From a checkpoint of a small contrastive audio-text model: encoder norm batchnorm, batches of 64.
Rows from block 10 of the audio encoder, named by matrix and row number. Rows with one number belong to one channel. Each number is 128 + 24 x the weight over its row's rms, rounded and kept within 0 to 255. All counts start at 0. After the name is the row's rms in percent of the matrix's.
# filt: filter width-5 conv (encoder.blocks.10.filt.weight, 320x320x5), inputs 230-252, a 5 kernel for each
# gate: gate width-5 conv (encoder.blocks.10.gate.weight, 320x320x5), inputs 230-252, a 5 kernel for each
filt.46 108 [ 84 108 130  81 152 119 142 140 147 131 132  95 142 138 103 112 126 141 119 154 121 102 124 144 132 142  99 152 129 108 172  96 152 118  83 140 112  93 139  76 132 142 136 124 139 151 172  93  99 116 106 118 124 107 145 125 107 127 191 115  97 128 114  83 118 117  95 129 112 110 150 146 136  86 148 150 108 148 107 157 125 124  95 110 154 102 147 160 114 142 128 134 125  98 145 100 117 105 112 161  98 118 203 104 123 134 167 139 105 111 154 106 110 140 119]
filt.47 092 [134 116 162 145 107 154 118 119 133 182 165 168 116 125 125  78 121 168 132  97 141 143  87 105 152 167 137 119  71 131 138 180 170 109 126 133 132 138  90 120 182 109 127 152  99 178 128 158 163 144 130 157 121 108 159 137 121 129 115 112 168 151 104 149 104 110 149 141 108 113 118 145 116 143 119  89 144 110 143 175 102 128 140 128 117 141  96 136  93 150 115 103 155 149 142 155 122 138 121 126 158 153 107 135  84 164  98 149 132 113 117 161  88 108 147]
filt.48 095 [100 170  91 133  62 145  90 126 108 128 128 133 116 123  84  86 107 144 124 133 104 146 162 140 102 131 122 120 124  82 207 153 130 131  88 174 132 125 103 120 161 147 122  78  96 139 158 121 128 100 109 135 122 158 105  82 128 113 101 152 134 124 126 168 119 134 160 117 140  96 176 165  95 116 125 129 100 136 155 155 185 112 122 120  95 123 125 110 159 186 142 140 129 172 142 124  95 112 164 137 129 119 113 107 156 189 114 124 123 138 159 104 144 143 115]
filt.49 096 [119 107 122 118 189 116 178 118 125 114 144 108  97 153 160  79 140 142 131 168  93 113 142 170  90 135 111 111 150 147 155 163 159 118 118 135 121 141 147 108 134 107 150 141 138 147 140 155 102 105 120 114 111 144 136 136 134 157 157 131 112  76 106 156 107 113 148 172 136 133 138 131 127 111 126 118  88 159 105 154 150 144 140 148 108 131 133 120 108 138  84 137 158 118 154 158 113 122 138 153 131 106 127 141 132 129 134 136 117 108 155 140 154 137 132]
filt.50 090 [170 133 109 122 176 140 111  92 115  83 128 130 130 126 120 140  98 134 145 161  96 144 148 149 114 115  99 118 125 149 181 128 132 139 109 121  75 128 115 143 159 102 167 118 132 129 142 139 147 104 142 110 120 119 172 166  60 100  95  93  71 121 153 173  74 130  82  95 131 146 111 158 151  69 126 168 136 116 119 186 131 132 160 133 137  98 130 112 108 118  78 166 123 152 115 135 118 132 125 136 128 169 128 123 152 108 132 151 137 104 127 115 130 138 124]
filt.51 089 [134 178 121 142 123 147 138 124 150 111 187 147 110 127 148 137 131 149 144 155 135 150 105 165 100 123 129 128  94 114 133 142 143 155 113 109  73 170 107 170 123 136 128 116 140 119 109 129 187 127 146 183 145 133 146 126 146 134 128 142 111  77 119 144 139 154 180 142 139 170  88 137 126 129 128 126 151 106 125 152 115 116 138 157 138 151  99 135 151 134 146 102  87 206 131 116 103 148 104 131 155  83 132  87 119 139  92 125 146 104  96 135 132 107 125]
filt.52 097 [120 104 163 107 162 120 160 144 104  89 116 143 144 114 148  70  64 148 141 184  96 113 110 136 148 106 139 137  93 136 163 123 110 131 114  84 168 105 159 145 120 120 110 168 138 121 126 114 151 148 101 108 124 143 108 132 109 103 166 140 154 125 122 120 106 137 108 118 186 144 144 132 126 132 102 125 128 117 133 151 165 148 116 109 122 117 161  98 119 127 140 107 150 142 151  75 124 135 109 123  86 157  96 109 139 165 178 130 125 103 157 210 131 117  74]
filt.53 113 [126 128 132 124 107  91 109 105 161 148 138 172 166 100 108 138 150 134 147 121 117  85 101 177 160 125 146 148  86 146 150 106 150  82 108 124 122 166 122 136  90 136 168 112 154  92 129  85 126 139  84 138  90 139 136 138 133 142 121 167 181 137 105 122 134 139 128 142 133 141  60 119  79 141 155 145 139 152 143 117 110 107 127 141 107 102  86 175 143 141 118 109 117 135 173 113  91 161 144 128 141 168 171 148 102 168 111 167 129 115 137 119 105 129 119]
filt.54 102 [145 120 139 114 165 139 117 147 149 102 122  85 156 137 128 100 173 117 119 129 122 109 150 159 102 146 104 108 163  78 130 114 119 112 135 110 135 123  97  95 115 160 173  97  99  98 150 139 148 158 107 155 109 163 147 103 153 111 127 107 118 119 129  83 154 125 118 150 115 144 176 143 149  87 142 128 107  93 151 143 159 112 137 118 104 148  97 103  93 151 130 148 113 127 119 116 134 125  87 134 117 101  90 131 167 155 103 138 111  92 158  84 147 126 111]
filt.55 094 [122 124  83 128 128  96 142 121 164 177 146 115 110 125 130 148 149  94 131 114 128 130 113  84 152 123 129 116 135 133 108 116 157 164 149 101 113 143 136 126 116 157 119 132 142 132 168 144 157 176 143  86  83 153 118 129  83 125 133 129 156 131 150 112 129 139 101  93 145  91 115 139 159 149 116 140 129 158 119 115  95 121 160 122 170 127 130 150 130  89 136 140 170 136 123 100 120 136 166  98 133 148 151 126 126  78  91 112  88 149 139 112  93 122 124]
filt.56 114 [139 153 124 117  97 104 169 125 138 145 125  99 159 149 125 124 155 143 113 110 104 127 103 130  99 164 114 145 152  71  98 144 140 143 147 177 118 136 142 123 120 130 139 111 112 114 169 162 147  97  93 132 119 137 140 108 139 143 160 141 127  91 127 102 148 155 104 143 165 111  94 132 102  94 160 154 107 118 127 113 117  98 148 136 151 110 125 117 143 158 100 193 110 122 128 147 143 145 105 121 133  97 151 131 109 156  95 152  84 130 167  64 129 147 110]
filt.57 096 [119 126  97 103 127 153 170 161 113 141  97  95 133 140 131 128 102 149 111 115 100 177 130 105 103 121 110 102 147 128 109 135 114 119 169 139  87 107 146 118 108 121 114 114 129  84 161  88  71 125 157 137 124 120 120 132 124 121 132  88 120 141 129 142 138 154 134 106 188 118  93 155 114 118 116 142 100 148  94 130 126 151 128 120 157 130 134 131 112 132 100 174 112  88 121 138 125 105 148 123 118  72 105 115 140 130 126  97 147 173 174 125 111 146 133]
filt.58 094 [115 149 127 138 116 163 129  81 100 147 127 126 189 124 121 120  83 100 118 135 122 121 147 118 163 127  84 171 138 100  84 107  88 134  87 131 136  99 161  99 118 142 140 148 109 153  86 110 145 129 125  91 117 143 155 126 123 106  62 145 146 137 103 109 104  90  79 106 111 131 167 143 142 158 155 107 163 150 146 130 140 147 104 133 136 153 170  93 126 159 168 123 101 107 159 129 110 136 130 122 111 139 170 131 102 152 131 130  93 109 122 143 160 146  95]
filt.59 109 [171 118 131 113 130 118 113  94 160 130 154 119 140 158 148 116 138 148 136 129 107 154 121 133 157 117  80 135  83 148 103 119 116 131 148  98 137 155 135 100 133 142 135 142 122 136 114 100 140 136 141 114 145  73 151 122 148 141 163 114 130 181 115 113 131 120 144 128 118 168  91  76 135 149 123 148 109 130 100  94 112 131 101 155 159 119 101  55 145 129 122 137 101 130 145  75 115 115 121 136 150 193 124 115 152 161 129 136 134 118 142  87 115 140 110]
gate.46 098 [124 131  94 119 145 158  99 108 119 142 156  88 120  82 157 120  98 152 159 128 120 169 131 128 140 107 119 105 131 128  85 136 157 116 100 130 141 172 130 136 163 104 112 143 158 173  84 134 147 132 115 140 104 164 108 145  81 111  68 139 144 141 129 154  56  99 138 110 131 143  89 175 134 142 146 109 137 139 111 134 138 128 126 151 133  92 125 134 171 134 163 140  91 159 109 119 167 119 128 113 126  90 114 133 132 132 111 119 156 102  96 164 136 153 121]
gate.47 098 [134 109 137  92 127 147 145 128 169 111 134 128 144 167 118 150 105 116 111 106 152 109 125 151 153 100 108 112 150  98 166 144 184 118 170 151 159 161 124 163  94 167 148 163 150 145 141 117 119 160 102 103 147 137 131 125 163 122 180 110 103 112 112 120 170 115  79 141 141 103 108 130 126  95 118 131  86 164 149  89  98 159 119 113 126 110 123 108 121 128 159  98  99 149 174 125 125 122 118 134  98 151 146 158 129 141 144 116 178 169 142 143  93 123 158]
gate.48 104 [129 158 149 137 131 131 112  89 114 153 152 135 129 112 133 156  91 114 165  96 138  98 124  96 130 130  85 128 147 134 122 118 155 102 114 134 117 113  76 137 114 109 102 142 118 138  96 127 102 117 130 156 105 184 122 142 160  98 120 168 122 119  98 131  85 145 157 104 143 119 111 148 119 131 127 159 119 151 103 145 139 106 108 131 110 125 122 132 113 123 142  53 100 148 141 143  86 114 101 126 143  96 126 119 151 140  80 135 105 112  87 121 178 101 137]
gate.49 099 [127 151 145  56 126 139 138 135 130 155 148 102 138  79 151 108 148 151 136 113 115  89 146 129 144 123 119 110 113 113 181 131 139 147 136 125 118 107 127 119 123 120 137  98 110 127 125 100 158 125 114 152 185  78 114  95 140 147 148 137 140  94 131 112 103 106 156 179 126 131 109 151  97 134 101 142 162 156  72 116 143 114  90 156 141 112 109 109 147 126  93 103 129 142 125 103 145 111 147 106 137 132 131 133 151 171 104 124 153 171 138 131  71 149 123]
gate.50 091 [131 132  94 141 108 123 148 118 110 162 123 113 148 121 128 146 136 144 164  95  59 135 130 146 139  80 100 123 164 132 137 157 149 133 138 100 127 131 149 135 101 131  93 138 158 151 143 149 165 151 170 102 119 149 104 107 167 118 111 135 106 146 108 106 150 137 154 163 158 129 152  95  94 122 134 156 110 191 102 104 112 122 105 123 140 101 134 148 158 149 139 169 132 116 152 145  99  95 115 120 112 164 126 107 125  77 110 134  87 169 105  87 142 107 111]
gate.51 096 [151 128 141 112 134 133 107 132 106 146 150 149 159 149 118 134 141 118 107 157 130 152 159  82 135  96 119  72 116  95 126 188 138 132 162  75 154 120 144 139 138 135 103 128 157 148 177 136  91 142 127 118  93 137 151 116 138 140 146  83  92 144 122 112 126 136 140 126 136 166 179 121 104 125 142  87 136 123 167 102 118 131 119 133 104 114 116 158  89 125 131 126 167  80 153  94 121  98 140 124 109 146 127 165 107 147 148 150 124 129 137 161 148 158 140]
gate.52 097 [113 100  88 160 114  95 137 156 134 126 123 102 145 209  94  99 156  91  93 169 143 154 151  92 138 129  97  91 149 126 131 138 113  86 115 164 138 100 137 119 147 134 131  89  69 135 171 154  89 124 127 133  57 126 146 142 159 119 138 135  95  99 158 103 132 144 108 108 123 122 125 122 139 114 100 161 106 118 136 154 112 169 151  79 125 148 126 131 128 137 103 140 121 115 152 147 111 129 131 154 115 114 108 140 174  97 133 158 168  84 119 108 145 170 114]
gate.53 116 [104 131 125 122 135 119 107 171 123 104 136 101 148 169 157 132 130 103  87 155 159 102 174 119 172 154 128 164 114 149 139 105 111 110  95 123 139 111 132 159 125 146 146 127 136 100 109 129 157 107 137 110 194  96 151 139 110 147 140 133 112 150 148 155 151 108  99 122  80 158 136 131 157 112  96 144 129  88 131 143 101  99 132 125 140 123 134 136 113 138 144 149 149 177 127 110 143 107 112 161 124 138 114 151 178 124 130 126 141 102 117 112 103 149 103]
gate.54 096 [134 156 102 106 151 126 145 135 140  58  92 177  77 126 133 181 123 112  91 184 151 102 155 156  92 121 143 180 145 110 101 166  98 121 120 113 123 131 134 139 162 137 110 105 138 133 122 118 124 165 129 157  97 128 140 144 111 131 109 112 118 132 146 130 111 122 156 114 161 138 116 133 122 144 134 132 126 108 111 174 123 128 130 157  95 162 112 130 136 151 129 103 121 112 151 104  72 168 125 109 129 119 117  75 120 107 137 149 134 109 116 161 135 110 135]
gate.55 094 [ 76 138 115 143 109 119 159 166 150 116 165 102 116 124 105 123  91 147 124 159 136 122 104 130 171 108 142  98 104 110 131 160 175 115 139 122 156 104 137  80 139 134 149 148 134  89 181 124 168 116 107 105 123 103 138 101  93 111 140 137 160 126 109  81 134 107 145 127 124 158 107 160 159 185 100 117 131 141  90 115 146 151 137 149  95 125 143 134  90 104 117 144 114 141 164 104 120 113 109  83 140 145 136 152 110 128 116 137 130 135 138 135 124 127  56]
gate.56 101 [132 130 146 136 102 138 141 152 120 124 143 134 132 115 123  94  99 125 134 113 127 164 136 128 111 126 120 120 148 106 145 127 134 133  94 124 157 114 146 108 194 147 147 133 146 139 140 125 148 152  83 132 164 117  92  92 123 154 180 135 114 172 104 123 134  95 124 187 120 152 152 126 132 145 148  83 113 125  86 122 156 133 112 172 116 157 149  67 129 121 173 158  77 139 143 126 163  72 134 126 130  95 135 120 165 160 195 141 128  89 135 108 136 113 110]
gate.57 095 [112 143 105 160 159 125 150 116  84 140 159 115 140 115 138 102 137 150 105 139 132 117 123  95 126 130 108 121 152 105 126 144 150 120 127 129 111 159 132 157 103 148 147 142 126 138 151 151  81 121 146 123 146 102 126 102 131 173 137 150 172 140 115  76 128 127 143 170 157 164 113 133 101 141  94 141 136 126 117 106  85 136 126  92 134 108 118 123  99 119 131 159 139 106 161 112 105 100 156 153 140 120 113 137 130 202 150 135 122 142 155 148 103 138 153]
gate.58 098 [154 114 125 111 145 116 162 129 134 107 100 103 157  74 177 137 141 100 148 150 136 129 127 142 155 105 102 173 155 119 136 127 139 116 138  98 124 156 112 173 185 149 149 123 142 144 152 147 113 144 133 112 132 147  98 137 119 132 132 130 134  78 131  77 160 139 147 128 117 136 142 173 123 134 129 103 116 133 161 102 111 147 102  85 114 142 160 122 148  91 182 142 123 117 135 117 110 111 169 120  82  82 137 153 113 125 115 133  72 150 113 140 114 145  98]
gate.59 103 [130 126 126 129 150 112 138 138 124  81 123 145 139 211 136 154 149 137  97 153 151 108 162 102 103 142 101 139 114 172 137 142 116 137  91 158 151 118 135 138 150 100 137 125 146 153 115 138 154 110 100 118  86 160 129 128 111 112 163 114 117 136 147 163 129 127 142 123 148 150 144 131  98  78 154 101 147  95 121 148 107 143 133  89 114 158 121 145 100 129 141 110 156 111 126 165 112  84 106 169 114 157 144 141 133 120 123 132 171 135 112  92 152 102 150]