Rows from expert 8 of block 3 of the text encoder, named by matrix and row number. Rows with one number belong to one neuron. Each number is 128 + 32 x the weight over the matrix's rms, rounded and kept within 0 to 255. All counts start at 0. Numbers have three digits each.
# up: expert up (text_encoder.blocks.3.mlp.up, 16x256x128), inputs 0-127
# down: expert down (text_encoder.blocks.3.mlp.down, 16x128x256, transposed), outputs 0-127
up.27:156116151129090183087114108106171162145176184141144227134053168103141068096116118184082065127132162084158108146091120102122160068143142164129121104125180154123117128088156159142120094168145114171196139118126130093149171121149114120097127180107132147167173163150122160182146100103137194141115156164131123156089089138116121138164098098148086114086143095176131092097128107162165114118108
down.27:147071159121170162144110093127105130104094111163131118087163173171111180086151151109126093110110093170169126096079114136144100056091087115112032162134097162115180130144132198133105236093121157088129090131127138150115038098166147106108105116156143127180109129135161108111140083140189133161111111156106116138138105094153131126090112074065135166089126142087120187201187114166122224089135
up.28:041114119105168114146107127120137132142124148136108182161150110076115161147128119133156150154139147114089165163152079127136160056095089124048149109160144124108103215175090123062148180147082108096052101106162089120106168148176175106118168122123129115149112109114119221132116165101110146160156143120100074137121155147146172085155149103119146104131124156106163130137211126066139194143155
down.28:172104115119066092159073125191093122181185121069094149146109127116141115109104099134099152116147119130134109139155085092137132143205188161152168165132135099152215146139191188120105082177144106211108146140197119100134078039160117139092176080117187140117073155000119098139174107161147163130082054141133157126139151097119165078074097143167159103099138125073156134130136118148080110106168
up.29:197121106116205106185119148058082109097142179157113117129114083129135145153164125156199146111206146093104094114123139180136112178073175117151157154184081172092101158148074092135149138144085195123099130121164124144112108104092123131080098136142145039146126095105157113082135110099106171143117126137158156128139102135136150055106097115117113123110100167101161109119132117163131143187162
down.29:092132151090172138101144137097173109113130135114137103126099130119139125110168125136129151116134122113119107119117151132145136172120075132103132115165136157137051108114117082180142070122124084102159125125074148148135155178095107165141098133109070131138165134240128114110077186098116125133147157113144106088135136140160117141179152120091103127183111127158125113114097144111143056146094
up.30:086087148162128160118121135120118154153164174144107206137097148118138119128134112172143111139145157105115149154112103093138163047117112138100127103131140146123088144105105146119137125181117134134157120108162096114144186137161145115077143158096149102143151152142106192176138125092101179176123142144119107136108108144124129134166117094130130100115127120134141098095158125135144150121119
down.30:166089150093126147144122092141077130150105108099113128094151168160092160093131137100086116120133111133151108146108085117156119095127124131134042147126108141143190143152164197138119167127152122141123105123154127143119060059180152099122127123127162135156108129081156111112149087142180149138077093155114134147119109095144161110109099093108136127069149149079137201199172108141131192088144
up.31:118105145150096179113112104120155149165161168129141212153056146108150082107106114188130091139151148076146138126103134102137183032118133117122104082106160152113124114092140179117133127164157121138130149114114121116122182133176129092048158190106147128170139133136098157206156129094124210159128158171094076153120092143116129131164095122150129099099149089178139118085156112148131136132103
down.31:160065170100137168163094104125125122139098094139130133101152182162098139096141121095103133096143103171161097120079142103127117066126122132114029143129103139155163129142145205144113160117117104096138086137141132175105004077182151122091127090127140140182069170124156111098150086154191152124069091172107104144123123065145161095087125116096141167102131125097135180175198115161124202068103
up.32:127113150142092170076131119114149160146169180131130218141078166105158087123115095180111070136135165087153111161092106084121163075138126152115116094118176138119112140100140157138129109181145120157183123112140141089139190126141120114087124180106133123158178142137109172188141109086123206150115157140120108152116097144119120140167085099141091107092143105174132101091131094177162121121104
down.32:161080156121134165139112104127092132118091096141128126095157170159103163090138143120110107118116104164163122115094101121142103068106109129121046153141089146125188138148139194128112204110131150108137091136141121156124045077179148105114118111149150127177105131109165112103157075135190150143114106160107124146126109106164145106087103078096135147084131141085123189205183108154123216084137
up.33:168116135122106183087123094118188165169177196141151217137031160098132058092108121193048053125129173076152103137118119115104166090148159159126100100120167146125134128103171181128121094164139099170188135111104137104137175110132115115094125195118140152177177163137129131162132106114153186139113159162124122160110090139092108127181079092138080122059143087192124116102142104157160102120093
down.33:142063170125157166147088092137131133103111108182146114099188149168112171098148147112126103115120101169175139098063141139130107053080099104110050150124108138111165125138125200129103233082109159074132101141120132156117031094169147099116101118149134133195098138135164116121130065156165138152133116158104112141132098080157121128083123092074137189100124138082133167189191122178116238087137
up.34:208104109111077164115138074095200153157184137134151242135014178092122043092120163190058081128127161067151104096098172136136151047130161141112106096107209159122113134086166165146113090177179112172155150135100137104158130116154106105085101164124119182160157140145129130187134085113160187103086123207139126157103090088127120123133064123174060092078150063170134122123145112189151086129107
down.34:142041185118180159157094132127164125089122121192132101088176196185123139085186161102123103095126079194173138068062147159126091066040105116119037163123123163110167096144104222151115233051106135039147057132068153158115013087159139138094099122157144125196093138147163059145140096145213134161091122164106098137144120080145113136061138053022143164108111125083110153169195105175129209097150
up.35:072105136155149163113121136105111145150122167119133160163149129126143151124116123140190164154149169123088134199131098094138170068127096112080138096136113144113106205177120114120160182166101141082091097099194088096100167138167162087143138116098145089163141147132120202117129138077093164159119163091145080160120130128126178123167137099132142122122166166089151114109174128140138209144118
down.35:194108086115076091151126103168082107160144116064103163114102121140108129132084116126117107121128124127127117139143057102137126126197170164160126153129106094129227164156193199116109088173149123208110133114183112116121091059167122110097190086131190141130069135000105112135177117148149136112092066153121160149116137102138142091085082120171141086076160132115141146139128113103096158118151
up.36:142087129125219108204133157076116106076113189158104087183117084143134143112147130150192152097207149101073088139120107177133130151097189127108124149135107146081126088098066071123162194143163195160103127134133165150109085087085130120067085147083146009122117121158143098121107101107127174150083133103155167084127156126163144101082122145100117105116124182106143136112142084155121101145139
down.36:085134133097187140102146142102167111098146145120134113118122144157151134099168142139115133128143120131114106119115146123139132176106092133126133102161134164149047101115101095173154087121123100107166144123081150134147161168091102146147106148106078127141148151234136120114087180107127117135146135112152095097151135146163098147165154136102104127183102130155116104113094127113153058163097
up.37:156127092125210135167118126104099106063131189177089089176132108106136134082139157121192153101193108099090063125111164140139128112099146094066125095158117149098124129110107116100164140123155186170192137133080114184099079098172131102099084152111157114117134133163146069091095111094111136123088099123153178140138169136157145057117056117085105130102102104057100140138137089164129122147134
down.37:089118155097183159125128131089135125109127139125132082148109176151120125081175152102089140123134119132141109102107160155164131164102078127126086093159142174152033108135121106189164082139136055105157117121069175144144140165092124137151103134120052138143159161223125145103077164091163110126130122118131118137158118121144117133182173142110100147151109116157126135096126118111136089137109
up.38:078170103011126113144120127129075098023136102209061120114222122175110116119045233151159155135138116166151122069110162135104118122099079129113112176115122126133066107110214092124137129120096098116144177121126136115075119155134121134148123129116137199112111115141087158182133205119135051077112057160085089184142139117186090144103133156091158122101122130115180133137154177130140112098175
down.38:071146068089145148145157142079145119090159164148111098123127121152210096138142132128132119092090119169139088097157186137083102122141111193121189088121146123094093120129080103183142059121113155063191149128115150146139155129085152194095131140136135126119189194176148098093068113065101119187177141098190130116135138165134092142169141190108079179205091086127096071106118110133109059155098
up.39:192128102132197153102127164067091123115118181162088103140124095101087112121143100150200166135147138128104104135105189158109136130075149136154137107164116159133116168175057124131086111103102158086132139069102113161104113090114111104067098119114160044168134125168135142103115116087109158137125119104163124143144131161113139071139086113099089110138087174094134137119160110150148132151126
down.39:080126127103185145106143127095168119128124137114136106149097156140160128110164101121144152107128116111109112117117161139146150157119074142130107096151149157146061124123118095173158063145125064102153122123094176156135138188097143170139107134133074143130163152255127136103079176111117123122140169108127122115130145153146133127192146125102103142164126118157126123109120159123163062150091
up.40:205081102171199133187097132091096121122127164114070109154159087113180145066138154107170139069150123112108118121106126159128149180072134074155142103201114112108107118115058090158098079144102138132113100084112138155157143092153117155154130138135117113141126122079119133061113146109137139181146135139101179088197113083115165058106112117125123111075069130149128095146148114145111134157156
down.40:089109150092182144122147124100172110117123132122148102140090164125154121105173129108116132099138099100126104095114162144156129165107078155121106101157151159140044111120117100168153075143100064090165118120070156165138133192092124164135096146117069133126168136251127122121083168112137116123135155124133121117137124134142115137193147124105105130160118120165116116098111139108156071153108
up.41:065106153169171137106130136126138147148178166130091181125126126111146157122149118137160114154149151139096136155143101118138136048110116189094137103150131157115090183116059138093145154159099142115131108117181095101144187155157154132103125114105161091120167131137118211142118119111096150148117149124157122127102140156136158104144157071117162053132119126094156095126154135067161190139153
down.41:143119116122114105128138129164063126152151133075094124119129146144115147113121135108105118132115111121124134153138064121155108090157165136167102169137125131129187151133173158121111145137153128168095113132193114083122095054164130121133150110134182142118111122027128112143172110134151126154057083143133176149129125109113139099099099112121135116052149156061152164141161088138113161091174
up.42:174039069143206136198107175152119151094131139145084096190180079171127139063074205070155160098074129144139085093136178110133145155102109105149137134151115135119117130104144106156108096110174141089138142096125121149144081155199102086109096130146170149155149085100117154116149138094139096159131101123070110149210086103180122093121086137084174118111127083095104105146181148110106113141165
down.42:101110146085188147137167094053163136105158155141129104129122150149195143142173137095078146092119134136128097115124157144138130144130078132110122074125135137122077100142105108169144072113094107050164157132070138134127161176063132198129100128137074125179213188215105135105070129097121113147156162121166109120110135136143137158186150134121087150177109072169135071120118115124190108162062
up.43:217117119088113148099117099130191166168173183126153201103000140122098071125141157182000038095125204084149132162130135146073177123162175215147090105153156137138148138148172214146079100156126060191214136100103128128131168124104142155137118154119133170183151166124145084139116106153165173135139155155130137149125106164056080134197093082122038139084125066192128092107125103147190104113080
down.43:137082157185145143145071101154123166123115116218144121110209111131092192121113148117161102149123118135160161098081149156110114062068116060112089141082100127104155113135124177097112255076106197088107122136094121139129082073160141056137105151140146121166112118111153129152133030169141129146152133128098125141125075098136127155084109120093150215098147146092131176168179146178118248120144
up.44:162144130144156095146117166061082141099134157094125067142114093111115140179110088175186137090175133130128106144138122168167056189075192117106183201197103127078098113144091123112114160162092160090121161102170143128149095092061174154076113123132135004145127125092143150103138125115090183152118132117185115092134070162142153072079136105168120128115111198130159119132128093146124124162136
down.44:089130150084183143113138127099172110126127135117142106131102143127154127110168130128134142104139121122129107129121161141158144183117077140104130109155148153149057105118126091175132075124114079098172131121079142152135135180093108174133091142116078130123171138246142131116080190109111117136141151120149110087127130138154116134181152116096105135177112132167116116108106149120153058142087
up.45:141110110063159105136070075142220156149112196107113148181064109133049137092128160157040165077174233100087127129137123166091142146168133078157083096169157119142146168182174187094159130129138141138066140075097138177096147118144162117093160137106104133172118102104136122090096161142193185141130146096095109114183166122083081110195148128125084167141157137152105182137187146138114091154106
down.45:142107177163093146189065126187164154145155092161177162160140088046115094168124151156133097144179159145122143077105166157083175153105198114129143153044145083106140108122110164069117131095146158162087146177138096120111069107178135099133154151116151160132006127077158120148166068188087144063117097190071112118110119024080103141113107116164165156152144132085172056086158122140125145111153
up.46:069126133149177134158133109111146134150163141134091183138138124088123141133136143146144130144144111122097150125145109110157142026078100147079122111151149145113059175126054143072132159141109119130101122119161098114147160169179168118063145127124141103127134128135124234173130134112106163167128123161110079114104155139146162101136166089121161089119100109122158096146199137071145162134144
down.46:151103147084116128152111130178085134147180119073098133108128154155118112105157136103061155117143123137121109157157094128163115114152163135138080175142155141146182110123166179143134123160143084162112107137167121098126078038170132135107148103113170148148100128036147124144155132143166148160018064140138149133140122077113163087084108136114128110077135145046179174142164105143134155074171
up.47:095100159168138163097127146108141164157161192140120203154103137140149105140132120160139120153141181114103139175121104099129177069120107150115126093136142147123112167152122160133156150184114125118145108092156114106126198128142164105118141153089159100161172147123120165158125129098111182178127177125127091160140108167108137130172117094125129104095141148138147117097162119157162175133113
down.47:167081116114095121134119095145081119152115099093117135102141139141086143111101126113109102117136104120140124135105090112117118115139149118143082143118095099132201149154166195112106126133140126159106114125162121130123056047183140098104142107117165134154073125037133105108158070160150151116098077151096131143103104085127152093100089113142134143069145135077136180180147123136102189106144
up.48:137118156136115167078115121114162164150176187139125210123071152115141079123131103169070061129125172093138117158104094097115158085131131186123125107145161142120106140114136164134119103168122104157201124107136128090152187121116129131115123158092142129156183163131117148164130109107122182160120158140131116156101100164096115137169101074129095103091127110164130087096126105151169137119105
down.48:139085138135137145133108096141080138123091111149124121104172148156099177098123142110130092128114098149153139113097101121132101072096108099121060150130096148117183146147139179116109223113123166108119107132142121136116067077172152095127109128145155131168115116101155115111149056147165148153131113140106127145123092107148139126103105095099127156074133153073130187201168123159123218095148
up.49:058147114052105113158132139126060077056118088178076117124217111146134150124019229141173163134151118167153130061112176101104125135102084091136106175130128140136080129108205084147117125142104095122121172131107160111116108128129113134134128138103146185124101111125085158167156201122132062069122062148058130178157137122216100142096139164100173129114120122158166124116152204130125144104177
down.49:102127066079130141155155145079148117102150169140079123119127115164190093124164115130144119120089128172125088119134171120086099128133102183113212083118135110079112100131087101188148013133122157067175133124106159154146175112082138179105133135137150122133185184157137103104074112060090134174165143092173142133156143177135086136170145200125093174198093095122101070107113100097096056172099
up.50:080093137165148159117123137102113151151133177127122179160111124137135116128125124149164147162132177112090131190125099091133169070117101127095124085127123141124113181178118140127164166178111123100117103086166099100096185135158169088119145138093156087163156138122120181136115129087101167173115174107130074162142118156109147123169122094118133113100149154109142123101177123154151192143102
down.50:184093101118079111142118100165089119168142113082114152102132133137093145127085117125108111121146118117135126145117082108123131125176176139160104143120107090132213157155183200115107103155145124186107125125170119122126069054179134100096171098121175138146058140011122107115165094164146141112099069152109140146111115094132149085093087122169146126082148131103147167164138124117094178122146
up.51:046123123123179127136117123117135150149127149123127154177189117082115177139124121122165155157151148141089156182161074120128167055118091112055151109165133131118094227160107117078151205120078116098036111118186082121115164159158146105146150108125139113152130109132124222136121169092091157146164148109123079143117168125147187103161161097144150089133150166076175133134209145058143204144160
down.51:180115099126060082163104125186085114170173138067086159150108124125136112121097106134124132117140115133118120143174063097138118129205190172157169166134125105151225162146201181106101083191134118211105135130207114090117106056153125145097181086126193144107084152000107113142185114155144162140077060156143173148131161104124150090085107143164154087090145133089152118123129117133093111106170